config.yaml
horizontal_flip: true
norm: "layernorm_no_bias"
mlp_ratio: 6
head_dim: 16
fused_qkv: false
kv_group_size: 2
expert_mlp_ratio: 1
shared_expert: false
patch_size: [4, 4]
layers: 12
pooling: "class_token"
max_steps: 6600
batch_size: 256
epochs: 40.0
weight_decay: 0.4
Rows from expert 37 of block 5, named by matrix and row number. Rows with one number belong to one neuron. Each number is 128 + 32 x the weight over its row's rms, rounded and kept within 0 to 255. All counts start at 0. After the name is the row's rms in percent of the matrix's.
# up: expert up (model.blocks.5.mlp.up, 64x128x128), inputs 0-63
# down: expert down (model.blocks.5.mlp.down, 64x128x128, transposed), outputs 0-63
up.61 098 [169 139 147  98 154 194 146 119 103 120 143 173 127 117 113 159 102 100 154 162 167 150  97 184 116  90 133 108 134 147 119 167  70  49 111 132 122 117 151 134 161  95 141  78 129 113  92 128  64 158 105 131  93 221 130 126  79 102 149 146  82 166  91  96]
down.61 092 [184 129 116 105 128 164 113 113  86 165 163 136 128 165 120  78 120 125 146  96 148 164  77 138 173 111 122 144 135 153 157 137  72  93 101 157  87 163 167 163 118 163  97  93 181 123 106  56  42 113 165  91 116 178 130  89 145 120  92 145 120 153 134 131]
up.62 098 [156 190 140  72 118 152 188  99 117 125 113 135 101 146  84 164 141 115 194 141 172 169  95 187 149  99 146 152 133 120 145 176  45 112 108 145 114 164 151  92 138 108 116 133 117 128 117  73  42 155  71 166  99 188 150 153 141  56 123 152  74 160 113 100]
down.62 109 [178 150 102 109 143 116 134 121  92 166 116 140 124 189 143  99 107 118 131 122 145 151  91 155 163 130 149 153 116 155 117 137  40 112 138 169 100 188 160 145 130 141 104 128 166 155 150  94  61 105 109 103  71 127 155 115 171 125  69 175 103 151 147  97]
up.63 093 [166 138 113  84 139 188 183  94  95 120 142 158 114 134 121 180 132 108 134 136 175 163  90 201 133  67 128 120 160 162 125 192  78  77 114 131 113 111 162  93 157 102 132 112  97 114  78  96 121 145  97 144 116 214 178 141 118  93 168 151  70 181 130 125]
down.63 092 [207 109  94  63 123 173 115 121  91 162 156 116 119 163 143  82  88 131 133 112 171 156  66 158 154 107 138 163 125 170 154 150  71 126 113 155  92 177 157 133 100 143 118 123 206 137 133  80  68 113 113 111 101 170 129  72 157  97  73 148 132 151 141 148]
up.64 092 [158 166 126  63 121 187 179 121 104 142 123 122 130 151  84 176 148 117 168 153 161 193 110 208 118  91 134 145 119 145 161 156  64  91 140 153 122 160 181  76 153 102 125 134 115 144 118  90  71 131  59 137 109 187 150 150 131  74 135 165  78 173  93  85]
down.64 095 [169 137 101  82 137 135 122 126 102 155 113  97  98 172 125  97  88 128 129 138 151 167  92 180 149 136 142 179 121 138 118 131  37 108 144 186 101 185 145 122 117 134 121 138 186 154 144 120  67 117 103 106  68 128 150 114 153 119  68 175 116 150 145 120]
up.65 101 [160 139 126 143 148 192 130 164  79 126 175 139 159 138 137 192 112 108 131 173 128 173  88 191 113  87 134  89 118 198 101 117 122  80 121 124 131 152 132 134 157  89 144 109 127 152 108 130 120 110  82 120 113 155 156 122  83 110 137 179 105 188  82 149]
down.65 068 [170 116 129 113  83 160 121 143 122 118 124 120 103 143 136 102 136 124 168 109 152 182  36 165 178 141 105 153 141 135 152 129  57 105 111 176  80 171 136 139 111 144 108 109 169 170  97  99  76  96 123 153 150 161  89  87 137 101  96 204 101 186 155 154]
up.66 090 [166 150 120  69 148 198 180 106  95 130 135 157 119 135 114 187 128 121 145 155 156 191  96 221 122  77 118 132 148 160 141 173  70  74 122 145 110 119 167  90 152 100 136 104  94 143  88 106  95 149  74 135 115 182 175 135 116  87 159 155  69 189 118 108]
down.66 092 [189 110  97  72 134 159 119 109 103 149 133 107 110 169 133  79  88 117 123 122 148 169  74 172 165 134 135 165 131 157 131 140  49 120 128 183 101 176 160 128  98 138 110 128 205 158 136 105  75 120 119 104  93 155 124  90 158 105  69 158 129 151 149 127]
up.67 091 [166 144 115  99 116 144 135 105  78  86 144 166  95 119 133 162 112 150 148 132 153 149  79 174 171  80 129 152 173 141 109 198 102 113 115  76  91 128 141 114 148 117 141 140 112 112 113  84 114 170 102 165 129 176 170 120 109  93 121 155  77 167 151 119]
down.67 091 [200 123 114 107 128 136 149 124  71 171 144 167 146 212 162  87 114 161 139 102 158 131 103 141 164  97 136 141 118 171 159 146  67 124 118 135 109 175 159 138 140 165  89 101 188 133 137  49  74 101 115  98 126 157 140  51 162 116  79 160 126 147 143 104]
up.68 103 [157 163 168 121 129 190 145 143  87 109 133 132 116 145 101 148 113  86 148 159 162 193  89 188 116 122 152 141 100 168 120 133 105 100 135 106  92 196 148 118 151 119 141 141 139 156 137 124  32 131  34 124 117 165 115 109 131  95  84 200  85 177  97  98]
down.68 092 [124 149 156 103 140 128  95 142  95 146  79  94 102 180 130 106 100 103 161 136 135 168  78 159 136 134 139 144 151 118 159  72  57  85 158 186  81 200 123 158 116 189 119 111 145 181 147 102  72  94 140 133 117 125 129 158 113 131  58 207  89 158 142 114]
up.69 102 [169 121 182 129 143 180 125 156  97 126 152 160 202 127 113 187 114  72 162 152 141 147  88 175  89  91 138 128 106 156 136 118 130  66  93 118 103 138 122 130 155 114 149  49 122 132 102 159 112 124 101 120 123 178 119 143  58 142 155 163  98 171  75  92]
down.69 089 [149 149 141 117 112 162 142 119  77 143 135 137 134 158 127 115 160 109 165  81 162 176  75 149 157 128 130 142 138 149 156 145  50 107 108 166  82 146 147 155 117 156  83 110 129 152 102  48  62 101 144 133 126 199 136  88 148 139 113 174 111 166 169 129]
up.70 105 [175 161 101 140 108 170 171 127  85 111 148 160 161 126 132 153 148 113 116 121 121 188 101 248 133  93 114 111 124 174 117 180 116 108 102 146 124  97 167 137 157  90 117 118  74 149 133 137 155 149  50 121 156 154 107  99 120 116 172 157  68 201 120  80]
down.70 105 [166 120  88  97 101 161 128 125 112 143 135 100  76 176 108 109 128 112 139 150 152 170  96 187 134 125 134 177  90 126 129 160  75 106 141 136 123 174 161 108 133 113 119 142 197 152 176 125  98 122  86 101 151 160  98  71 125  91  79 175 123 142 172 141]
up.71 101 [110 169 146  96 125 173 135 130 129 101  98  73  61 119  91  98 136 138 141 168 135 181 148 151 125 149 112 150  81 124 147 105 113 137 193 152 133 150 114 102 121 106 177 173 162 147 128 161  71 141  60 108 145 104  67 154 163 127  86 152 130 131 100  83]
down.71 104 [168  79 130 151  91 122 159 131 137 138 175 152 158 121 158 128 150 138 140  71 108  86 132 101 130 110 137  97  81 153 160 138 179 146  64  82 158 119 164 108 127 118 119  87 166 106  97 105 171  94 140 112 163 182  87  87 133 139 172  79 160  99 101 186]
up.72 100 [175 145 125 136 133 181 170 132 101 128 134 169 146 147 128 188 127 100 133 143 168 177  88 211  98  81 138  93  99 198 135 137  65  64 107 131 112 132 178 107 180  66 126  97 100 146 136 158 111 102  59 121 130 186 116 111 109 123 165 171  93 187  78 119]
down.72 089 [169 123 102  91 116 163 101 162 115 135 125  83  80 139 123 118 133 117 147 137 159 186  65 177 140 121 141 164 119 125 148 139  40 105 133 175  95 171 163 132 111 150 104 121 165 158 134 124  74 104 114 112 135 152 112  93 111 101  73 186 113 161 167 160]
up.73 095 [164 143 113  92 154 208 179 111  90 133 149 144 127 154 129 197 133 123 133 143 146 181 100 206 101  77 122  94 150 184 139 170  79  75 126 142 124 122 179  84 156  96 139 122 100 141  93 105 102 131  81 123 104 194 171 125 117 102 172 159  80 180  83 120]
down.73 088 [199 112  99  66 127 181 102 126 109 139 154  85 106 150 126  88  92 127 131 112 163 179  59 178 151 118 128 155 142 157 152 139  61 106 129 161  91 174 142 126  93 138 135 124 204 149 129 104  63 122 113 111 105 162 116  86 147  97  83 166 123 168 130 150]
up.74 100 [147 182 114  73 116 121 154 105 118 130 151 123 116 102 123 176 113 143 162 150 170 172  79 176 102  95 136 141 136 118 155 165  84  88 112 173  94 149 161 138 156  69  90 117  96 159 168 135  92 132  97 188 115 201 156 150  85  79 123 149  95 148 120 149]
down.74 092 [211 138  72 143 131  94 137 133 123 169 158 139 103 183 162 100 158 134 101 107 166 138  85 148 173 138 129 193  95 150 104 135  78 110  91 147 100 196 165 109 140 152 102 135 167 146 137 116  81 109 126 115  85  73 155 119 181 144 106 161  99 155 159 126]
up.75 098 [176 141 116 113 144 197 196 106  99 123 148 167 121 134 129 186 145  96 134 135 166 171  92 217 124  77 125 102 132 179 130 172  72  60 107 131 120 111 171  99 161  95 122  95  73 125 100 134 121 148  84 124 124 198 145 122 117 107 187 151  67 190 116 133]
down.75 096 [191 102  90  68 114 173 116 123 115 141 143  98  92 138 132  90 102 117 133 115 159 171  62 172 160 128 144 156 125 161 138 143  59 123 115 176  99 169 163 126  90 136 111 132 190 136 137 115  67 128 113 110 111 160 118  81 152  93  71 152 131 154 147 160]
up.76 088 [127 146 146  96 155 196 161  99 145  72 102 108 119 111 113 101 114 163 162 135 113 201 127 186 109 127  95 112 123 137 130  94  89 113 170 192 120 138 106 129 118  97 169 148 149 163  96 180  93 140  52 136 121 151  77 161 151 120 141 149 104 153  67  97]
down.76 091 [128 136 171 140  74 121 181 125 127 111 177 149 152 111 119 120 180 209 130  93 165  97 142  83 151 115 118 134 119 128 100 152 204 130  89  54 149  93 107 116 153  95 128 116 128  95 128 111 151 129  99 150 161 162 107  79 156 112 169  93 151 100 141 153]
up.77 093 [166 153 119  93 146 202 176 131 101 138 145 145 112 139 129 191 148 122 138 142 153 182  97 214  94  81 128 114 134 189 140 163  79  86 129 123 114 136 174  77 155  95 144 120 107 143 117 130 104 122  53 123  98 175 161 118 123 105 160 166  74 179  83 117]
down.77 083 [186 122  94  67 135 159  97 127 129 145 117  93  94 140 126  90  89 133 132 109 161 181  70 189 149 117 129 161 148 142 127 132  48 112 133 189  92 162 156 122  88 149 120 129 190 157 130 116  77 137 110 106  91 134 119  88 131 100  62 176 104 174 148 142]
up.78 091 [152 174 137  71 130 177 191  99 103 106 121 133  86 144  84 156 128  89 174 158 157 204  95 204 134  85 145 152 140 122 138 168  58 125 125 165 116 157 153 110 136  96 132 121 127 138 108  91  46 147  66 173 123 192 124 157 116  56 120 157  84 161 103  96]
down.78 101 [167 154  97 111 142 113 140 122  97 164 119 119 110 187 136  94 112 114 106 140 161 148  97 148 170 137 147 173 125 165 109 148  49 106 137 159 110 188 144 139 120 136 117 131 181 159 159 101  58 116 102 110  79 107 161 108 182 121  71 166 116 141 164  94]
up.79 098 [151 188 142  68 117 154 187 106 115 125 121 125 111 144  80 166 144 102 189 146 174 180 101 182 138  92 150 151 129 123 161 165  55 111 133 158 118 170 156  84 143 103 116 136 116 129 118  73  35 146  67 157 106 190 148 159 139  57 129 157  84 159 112  99]
down.79 105 [167 158 101 104 144 113 140 129  98 166 111 124 114 187 139  99 103 123 127 132 154 155  94 156 162 132 147 167 123 153 119 136  44 107 149 167  98 197 142 137 124 134 112 130 170 158 159 104  55 113 100 110  63 115 160 112 173 121  67 179 110 145 154  95]
up.80 103 [123 167 123  70 119 171 137 107 132  90  98  92  80 114  90 101 132 141 147 148 128 196 137 167 123 134 108 152 103 116 137 108 110 143 170 177 120 146 128 107 113  81 166 167 155 148 121 153  63 154  59 144 140 138  93 166 162 117 108 145 116 133  88  89]
down.80 108 [145  93 149 155  87 128 164 127 156 122 176 154 158 101 142 136 167 162 144  77 127  89 140  92 131 109 128  96 118 138 134 143 193 137  68  79 157  92 141 114 132 119 127  97 133  97  87 111 175 119 140 139 165 180  95  94 131 128 182  74 152 100 108 177]
up.81 097 [188 161 123 110 107 146 184 101 110 107 139 191 124  95 139 148 146 141 158 125 185 146  76 188 147  83 124 153 134 150 133 173  95  99  82 122  97 120 125  88 138 101 123 104  84 130 126 117 127 160  86 187 127 192 167 122 127  84 169 140  62 180 143 126]
down.81 110 [179 152  89  74 124 141 145 105 102 147 139 157 106 159 159  74  73 126 145 106 150 131  89 138 177 124 143 148 133 152 164 157  57 149 115 175  96 176 161 155 111 157  92 110 177 116 169  75  65 118 121 118 102 139 137  92 173 133  48 131 150 130 172 144]
up.82 103 [154 184 145  76 119 158 163 124 115 109 120 119 103 133 119 171 140 112 189 147 169 194 106 190 121  91 143 132 137 131 145 143  50 130 168 148  96 171 166 110 153 102 127 147 115 129 124 101  62 120  62 117 108 162 131 172 127  61 113 175  88 157 114  88]
down.82 100 [151 146  96 102 145 119 121 143 107 162 113 117 110 179 133 112  97 132 128 155 165 153 108 166 136 130 130 171 118 130 131 131  47 110 186 171 101 188 141 119 137 135 111 161 166 147 152 119  81 122 111 116  66 114 148 109 144 104  68 186 104 150 139  77]
up.83 114 [142 166 197  87 105 161  88 120 113  62 130 104  95 138  80 146 153 110 149 146 173 176 126 148 135 132 176 150 125 117 119 124 133 109  93 104  67 186 123 161 121 136 169 112 128 158 140 154 116 161  65 100 143 143  67 104 129  89  95 197 122 148 166 135]
down.83 124 [157 153  84  88 128 135 128 156 154 146 182 143 138 123 123  98 122 139  89 175 168 106 148  98 120 127 147 186 108 152 120 214 101 143  92 144 159 101 198 126 126 125  93 144 111 108 142 132  64 165 114  91  76 107 150  84 163 114 125  85 160 110 154  75]
up.84 094 [162 161 123  81 154 213 171 127  76 143 142 117 111 139 107 167 132 116 143 159 148 188 108 204 120 101 123 139 118 171 147 150  91 109 160 139 131 159 172  68 136  94 163 133 138 152 103  86  83 127  47 137 109 156 168 125 136 103 116 155  88 172  79  93]
down.84 089 [164 147 124  71 154 152 123 112 106 133 106  82 108 161 112  90  92 117 123 137 174 179  76 183 160 127 123 190 158 137 118 147  49 107 155 164  81 180 108 128 103 134 151 138 187 162 136 116  64 131  94 110  80 119 151 120 157 113  62 175 104 171 145 118]
up.85 098 [122 175 126  69 122 170 134 109 136  86 107  86  67  92  96 102 122 146 143 160 120 190 131 166 121 133 110 151 109 118 135 110 102 147 174 183 120 149 126 116 114  87 173 174 159 154 117 163  80 152  61 140 136 132  98 171 157 106  96 152 122 133  98 105]
down.85 104 [149  87 150 142  87 133 154 134 144 130 176 150 152 104 139 132 166 167 150  72 133  96 143  97 123 111 133  96 116 137 154 145 185 141  66  83 151  90 141 108 130 115 115  89 140  99  97 102 163 114 142 142 159 185  96  80 126 130 182  73 150 101 102 178]
up.86 099 [132 108 146 196 113 115 185 153 139 187 103 158 239 122 141 131 154 118 142  97  87 108 140 109 105 106 127 135 109 162 193 145 149 130  79  94 151  95 134 108 150 163  76  86 108 140 133 124 156  69 160 112 119 158 116 143 120 196 168  95 121 125  82 121]
down.86 102 [122 146 119  97 166  91  86 165 130 140 122 104 133 125 147 112 105  92 120 195  68  89 126  74 143 123 131 150 131 132 155 120 129 168 133 147 106 168 136 157  95 176 153  99 121 127 152 144  91 126 118  63 121  51 155 192 140 107 114 143 169  86 166  85]
up.87 090 [161 165 119  63 126 189 171 122  96 130 127 120 126 148  95 176 144 127 167 154 153 195 110 216 118  84 130 143 123 149 157 157  69  99 152 153 121 153 181  84 155 102 133 136 119 142 110  88  80 126  58 130 110 184 147 139 125  75 132 177  80 173  85  80]
down.87 093 [172 129  96  78 140 135 116 128 104 153 117  90 104 168 126  95  87 127 132 145 151 166  89 179 146 124 140 172 117 138 121 131  40 104 153 184  97 186 152 120 123 136 130 144 187 154 141 121  65 119 106 101  76 139 143 109 148 108  68 178 110 153 141 120]
up.88 100 [184 168 120 122 125 157 203 103 106 102 146 185 101  82 135 159 147 133 137 126 176 146  81 203 152  80 122 142 134 155 121 190  92  89  85 114  98 111 125 105 148 103 122  92  69 128 122 130 137 173  86 158 132 190 163 111 126  92 167 140  60 186 156 130]
down.88 110 [188 137  82  75 109 152 148  99 108 145 141 152 105 155 158  76  90 131 136 102 149 143  82 147 172 120 140 145 131 164 154 162  59 140 107 176 105 172 168 136 100 144  93 129 191 118 167  76  71 119 116 111 107 158 142  81 172 118  51 127 135 137 165 154]
up.89 111 [169 113 175 133 149 155 105 162 100 127 154 157 213 141 137 183 118  81 166 149 131 145  96 168  82  77 137 126 120 160 149 117 145 103  94 117  95 145 115 134 145 127 141  56 120 129 112 141 144 109 118 124 115 156 137 131  62 140 150 165 108 169  86 110]
down.89 085 [136 143 152 133 117 161 180 121  64 128 119 142 141 153 130 110 170  99 144  81 172 182  75 157 161 137 124 132 141 161 135 172  68 102 132 149 104 129 145 150 131 130  84 117 120 152 111  53  81  98 122 141 140 199 116  73 162 121 122 185 104 177 189 113]
up.90 092 [168 150 121  81 148 207 179 116  98 139 140 144 126 150 115 189 136 116 147 153 150 186 102 216 107  85 118 116 133 177 151 156  73  71 136 144 119 134 174  77 150 101 137 117 106 146 106 112  85 132  61 131 105 175 166 130 121  96 159 162  71 183  90 104]
down.90 089 [186 117 103  68 139 163 110 117 114 145 125  90 100 156 122  87  86 121 128 122 155 180  76 185 155 130 130 161 136 144 130 135  41 110 139 186  92 170 150 123  94 148 119 134 195 162 128 116  69 128 120 106  86 144 121 103 147 103  69 170 115 163 142 130]
up.91 085 [162 158 116  50 119 173 156 101  88 106 120 146 117 137  95 171 120 123 166 150 162 179  91 207 156  81 126 165 159 134 122 181  88 104 129 129 103 141 138  98 141 119 149 122 135 128 108  84  94 157  82 165 124 188 172 147 116  49 114 170  71 172 118 104]
down.91 094 [195 128 106  92 135 135 132 115  70 161 132 138 138 199 154  85  96 140 132 132 142 150  84 153 164 119 137 158 128 164 135 144  44 118 134 165 103 186 161 140 131 146 101 115 184 160 140  74  64 100 111 105  96 153 145  81 162 110  71 169 127 146 150 107]
up.92 109 [153 157 157 129 129 188 137 155  96 100 136 135  97 122 102 142 121  91 179 152 153 196  83 200 122 111 150 139 102 158 128 121 112 113 154  91  84 190 127 120 156 134 145 133 136 140 147 151  48 124  31 107 126 147  87 102 118 105  88 216  92 181  95 102]
down.92 103 [ 98 152 137 107 140 122  81 156 107 145  79 103  92 165 115 113  99 100 163 151 132 166  90 168 117 123 125 166 157  91 143  84  56 107 176 180  89 186 112 152 121 185 118 127 129 164 150 119  86 110 149 138 101 105 129 160  90 123  62 208  89 155 140  92]
up.93 084 [116  49 178 177 124 104  66 179 137 147 149 154 234 107 144  88 137 116 100 108  87  91 145  94 120 109 111 137 122 143 188 108 187 139  89  72 165  90  89 173 118 170 144  68 160 118 110 106 209 119 176 134 175 150 116  77  73 145 163 106 164 117 128 152]
down.93 092 [176 136  85  97 154 119  85 146 159 136 136 106 107 125 142 151 140 137 118 148 129 142  77 138 129 134 124 173 105 130 123  94 110 146 133 168  69 176 105 100 132 150 155 173 148 146 142 183  95 118 114 115  74  37 144 200 138 120 115 160  88 148 113 120]
up.94 093 [171 142 110 100 113 147 149 100  86  79 151 171 106 105 132 156 121 150 140 125 163 150  80 183 163  75 116 156 178 143 114 200 121 116 109  93  98 110 122 103 152 117 142 123 107 128 113 102 141 176 107 173 139 192 154 108 115  84 138 153  74 174 142 129]
down.94 097 [207 130 107  92 118 139 146 127  72 169 150 161 145 193 164  84  98 153 139  99 166 131  84 141 163 101 132 151 118 178 169 156  63 124 114 140 106 180 159 135 134 162  92  96 187 129 151  58  73 109 115 101 118 162 142  50 164 117  78 143 135 148 142 120]
up.95 091 [167 151 126  75 152 205 167 114  90 126 140 152 127 145 121 188 122 110 148 152 155 183  99 219 112  76 119 118 139 174 142 157  65  67 132 138 118 129 173  93 155  96 138 109 120 131  94 110  94 137  66 113 100 191 162 137 111  96 156 167  72 185  97 108]
down.95 091 [191 111 112  74 139 170 111 116 105 146 143 100 116 160 131  84  95 120 135 117 145 176  70 179 162 120 135 152 131 150 147 133  44 113 134 181  95 178 156 130 109 152 114 127 201 152 109  98  65 116 124  96  99 167 118  97 148  95  68 171 116 161 137 134]
up.96 089 [155 145 110  75 133 188 158 130  86 121 144 129 119 148 100 181 145 128 156 154 143 200 106 218 112  68 117 132 143 157 145 167  94 113 171 141 120 152 172  88 151  98 159 136 131 139 111  86  90 118  52 136 125 176 153 130 121  84 128 181  86 176  70  91]
down.96 088 [178 137  95  82 134 139 118 131 101 158 120  92 103 177 117 105  95 124 127 152 159 169  90 189 142 103 125 186 132 135 122 142  48 103 156 166 100 184 137 125 118 136 140 142 195 150 150 113  72 124  90 105  85 125 146 103 136  88  64 173 117 160 148 120]
up.97 099 [195 162 117 108 107 142 189 113 115 115 132 189 114 104 145 156 147 149 161 124 177 137  76 188 148  75 128 155 124 149 143 182  76 103  85 115  91 122 143  94 144 105 114 106  72 124 127 110 126 156  78 168 121 185 175 113 136  98 164 146  56 179 147 126]
down.97 108 [173 149  91  75 123 144 147 110 104 147 135 159  96 159 152  78  84 126 141 108 147 144  94 152 171 123 147 155 128 143 158 163  56 148 123 180 106 173 164 148 117 160  87 117 182 123 166  84  74 118 124 105 100 139 136  87 165 117  43 148 139 132 182 130]
up.98 099 [149 187 149  67 122 159 199 102 120 107 119 129  90 135  93 153 125  93 183 145 167 198  93 196 134  87 145 155 126 126 141 176  47 124 116 158 109 159 152 116 137  98 124 142 120 140 122 108  57 148  63 167 111 187 126 155 124  63 119 154  83 162 107  99]
down.98 107 [168 149  91 112 145 104 136 126 108 157 112 124 107 189 146 103 108 112 112 135 154 149  93 156 164 133 148 161 115 154 108 139  50 106 142 175 107 205 154 122 126 130 115 146 167 156 158 107  71 113 106 103  78 106 159 121 172 131  68 173 109 142 161 103]
up.99 089 [151 174 131  75 127 179 179  99  99 102 124 129  96 145  81 151 131  93 168 163 153 211  96 213 131  75 144 147 140 123 132 178  72 131 124 168 121 154 153 126 133  94 138 120 127 142 112  92  49 145  64 170 131 185 127 162 107  62 120 156  86 158 106  93]
down.99 098 [169 158  95 111 138 108 142 124  95 163 122 115 113 190 134  93 116 116 107 145 163 148 101 150 167 133 144 182 116 165 109 150  56 104 130 153 106 186 144 143 116 133 118 130 180 158 166 103  63 111  94 111  79 107 158 107 179 122  74 165 118 141 171 100]
up.100 084 [117  34 163 176 119  88  59 171 151 142 147 155 229 123 160  95 130 135 115  98  99  75 143  79 148 118 119 129 127 137 191 102 178 143  89  74 154 111  84 149 107 161 143  88 161 105 113  98 201 131 188 122 187 143 133  65  82 156 161 110 158 110 131 161]
down.100 096 [157 133  86 108 166 119  80 141 149 135 128  91 109 127 130 140 125 114 115 156  98 153  80 142 129 143 117 156 111 121 117  95 112 136 143 174  74 175 109 110 138 149 152 168 157 154 141 180  99 108 134  97  79  50 122 215 133 136 112 160 103 140 107 122]
up.101 092 [119 157 157  83 132 174 143  99 145  63 102  99  89 109 111 106 126 165 165 136 124 190 132 176 117 122 115 132 128 127 145  95  88 140 187 177 113 155 113 125 119  99 160 157 154 150 106 166  90 135  48 132 137 150  74 171 155 111 107 167 108 144  90  98]
down.101 101 [135 110 160 146  86 123 180 125 144 109 176 157 148 103 128 121 176 175 132  76 145  97 139  90 143 118 133 121 120 140 115 150 192 126  55  69 146  90 112 118 132 110 129  78 145 109 112 125 151 128 120 142 163 162  90  88 149 135 177  76 156  92 128 181]
up.102 093 [159 178 129  75 122 169 194 116 110 148 129 130 118 146  91 174 155 112 175 145 168 179 100 193 126  86 140 141 135 136 160 163  46 112 140 146 117 169 187  79 155 107 115 135 104 136 128  73  59 136  65 144 116 188 159 147 144  82 131 163  84 161 101  93]
down.102 095 [170 146 108  83 141 122 129 132 105 161 105 104 103 174 125  97 103 129 127 130 156 162  97 173 154 127 150 184 122 138 112 139  42 107 155 173  99 191 136 121 112 135 125 146 179 148 156 116  70 126  93 113  63 114 167 113 162 111  64 176 113 156 158 110]
up.103 095 [157 163 131  78 136 203 173 129  92 146 135 112 128 145 100 169 143 110 158 163 152 194 112 198 120 102 129 131 111 163 162 137  78  98 153 145 128 167 177  75 137 103 147 139 124 152 110  89  65 134  57 137 109 170 168 131 139  94 126 160  90 168  74  94]
down.103 092 [156 150 121  79 152 141 126 126 107 146  97  83 104 174 115  98  90 118 133 138 171 175  88 176 150 131 137 179 141 135 119 123  43  91 159 172  86 183 122 126  98 135 145 134 177 158 148 118  63 132 101 121  69 112 165 127 154 113  66 176 103 162 147 116]
up.104 129 [146 124 213  86 162 173  97 150  88 104 110  95 126 157 128 133 144  88 117 156 152 153 137 148 142 137 176 125 105 155 116 115 148 144  83  83  97 171 120 146 108 156 167 117 144 130 109 155 147 158  43  92 145 113 106  95 153 107  81 160 138 151 155 151]
down.104 140 [139 150 133  75 141 135 127 114 183 120 141 135 124 103 105  76 101 140  93 152 150 125 133 123 140 167 147 179  91 101  91 241  77 155 107 161 130  95 163 134 111 112 103 135 134 141 145 131  56 176  89  90  81 131 130 109 157 131  82 106 133 114 146  78]
up.105 099 [167 149 107 103 121 179 191  98  99  96 146 169 103 111 126 160 137 126 134 129 169 159  81 198 146  66 128 154 174 150 115 202 105  95 101 117 108 100 136  99 151 100 138 115  70 131  88 112 133 157  94 162 123 192 179 126 126  95 166 140  65 179 141 139]
down.105 097 [204 133  81  69 116 164 130 108  97 145 139 139 119 168 152  76  64 132 135 100 169 145  74 157 169 109 130 148 132 176 150 153  69 139 113 152  94 184 157 144  98 136 113 122 203 126 154  77  67 118 109 113 106 159 133  74 167 110  58 143 136 146 142 155]
up.106 101 [175 129 150 126 154 193 139 131 106 102 167 178 159 113 129 181 107  79 151 152 168 151  82 195  97  72 132 109 114 165 100 149  98  60  96 107 115 121 132 144 164  97 147  60 103 117 108 161 112 137  90 118 108 192 108 123  68 128 166 151 102 186  88 121]
down.106 093 [160 142 119  99 102 170 125 125 105 118 151 124 123 128 125 103 153 107 160  91 151 189  57 155 172 116 124 159 143 141 132 154  57 123 102 173  72 150 145 159 108 162 104 119 144 126 100  68  57 116 128 113 127 177 108  86 137 122  91 173 112 170 179 145]
up.107 095 [173 140 115 108 137 200 190 104  90 106 147 166 112 130 130 177 135 101 130 136 164 175  88 213 134  83 117 113 149 171 117 176  83  61 105 137 117 102 165 107 156 101 128  98  84 127  85 125 113 149  91 135 125 208 158 130 119 100 184 151  68 185 123 136]
down.107 094 [199 108  90  75 121 173 119 122  96 146 147 111 109 163 136  80  91 119 136 111 166 161  64 159 165 119 135 159 122 166 157 141  57 120 110 154  97 182 167 136  92 146 116 129 201 138 140  94  65 115 122 114 115 169 127  75 153 108  77 151 136 152 141 157]
up.108 103 [173 128 115 147 154 155 168 140  85 129 155 135 137 151 157 179 133 109 103 157 167 163  94 169 106  89 145  73 133 186 111 149  81  58 116 149 135 131 182  88 173  73 130 110  96 161  94 130 152 106 102 124 115 178 172 121 124 123 149 161 112 178  91 143]
down.108 080 [189 102 115 100 104 175  92 194 107 151 153  78  93 141 137  96 125 144 139 116 177 164  58 141 143 105 120 162 111 159 177 124 101 112 114 114  82 175 126 130 113 142 137 110 185 154 127 111  66  81  98 104 165 147 119  78 136 130  93 172 142 170 127 187]
up.109 091 [163 138 113  76 154 205 181 117  90 131 139 146 110 138 123 186 135 130 153 152 151 197  96 218 106  78 115 126 152 166 142 160  78  89 139 149 111 134 172  84 144  97 141 120  95 151  95 108  88 143  67 141 109 171 177 135 121  89 155 165  78 184  97 107]
down.109 086 [185 115  98  75 139 157 115 115 106 144 119  95  98 169 126  81  75 115 117 122 162 179  79 183 159 128 132 171 141 149 132 143  47 112 146 178  97 173 149 123  99 141 124 133 205 164 138 118  78 132 113 107  87 138 125  96 152  99  65 173 123 163 142 125]
up.110 102 [155 188 148  62 124 151 172 115 116 117 114 129 108 149  94 167 124 114 199 147 176 182 106 184 138 100 148 140 125 120 154 156  42 116 140 160 102 168 150 104 138 104 128 147 125 124 114  89  39 140  65 148 108 171 140 159 124  55 119 161  81 155 108  95]
down.110 110 [163 153 102 108 145 113 138 135  95 161 110 131 123 186 143 110 102 131 131 142 160 149  97 146 157 140 150 155 117 153 131 139  39 104 156 169 101 190 152 132 134 133 100 132 167 163 158 108  60 111 109 106  70 123 150 104 165 124  72 182 113 140 153  86]
up.111 112 [159 175 167 105 118 171 154 130 118 121 118 123  99 122 107 154 138 107 177 148 167 182  95 181 125 123 142 137  95 151 155 144  83 117 127 123  99 188 150  92 140 114 127 153 125 136 129 110  23 147  47 148 119 167 128 135 146  87  99 168  83 164 115  97]
down.111 110 [129 154 132 105 147 110 102 154 109 157  82 113 111 179 130 110  95  98 149 146 139 152  94 159 128 132 131 171 142 118 152  95  52  97 174 184  88 203 125 140 125 167 115 132 149 165 160 103  70 104 134 122  89 110 150 151 132 129  62 200  95 144 154  86]
up.112 092 [167 155 106 102 122 178 170  95  94 100 147 167  95 102 123 159 138 128 127 127 164 172  80 204 158  72 120 150 176 151 113 203 118  88 103 118 108 106 127 101 150 110 137 116  89 133  99 108 123 169 100 163 133 203 175 126 117  85 155 152  60 187 137 131]
down.112 098 [205 122  92  79 119 155 142 116  82 158 144 144 132 184 158  76  84 139 137 103 158 138  77 152 170 109 133 154 129 167 158 150  60 131 115 150 100 176 161 137 107 143 100 115 199 125 148  65  67 109 113 110 111 164 138  71 167 120  70 140 135 140 146 146]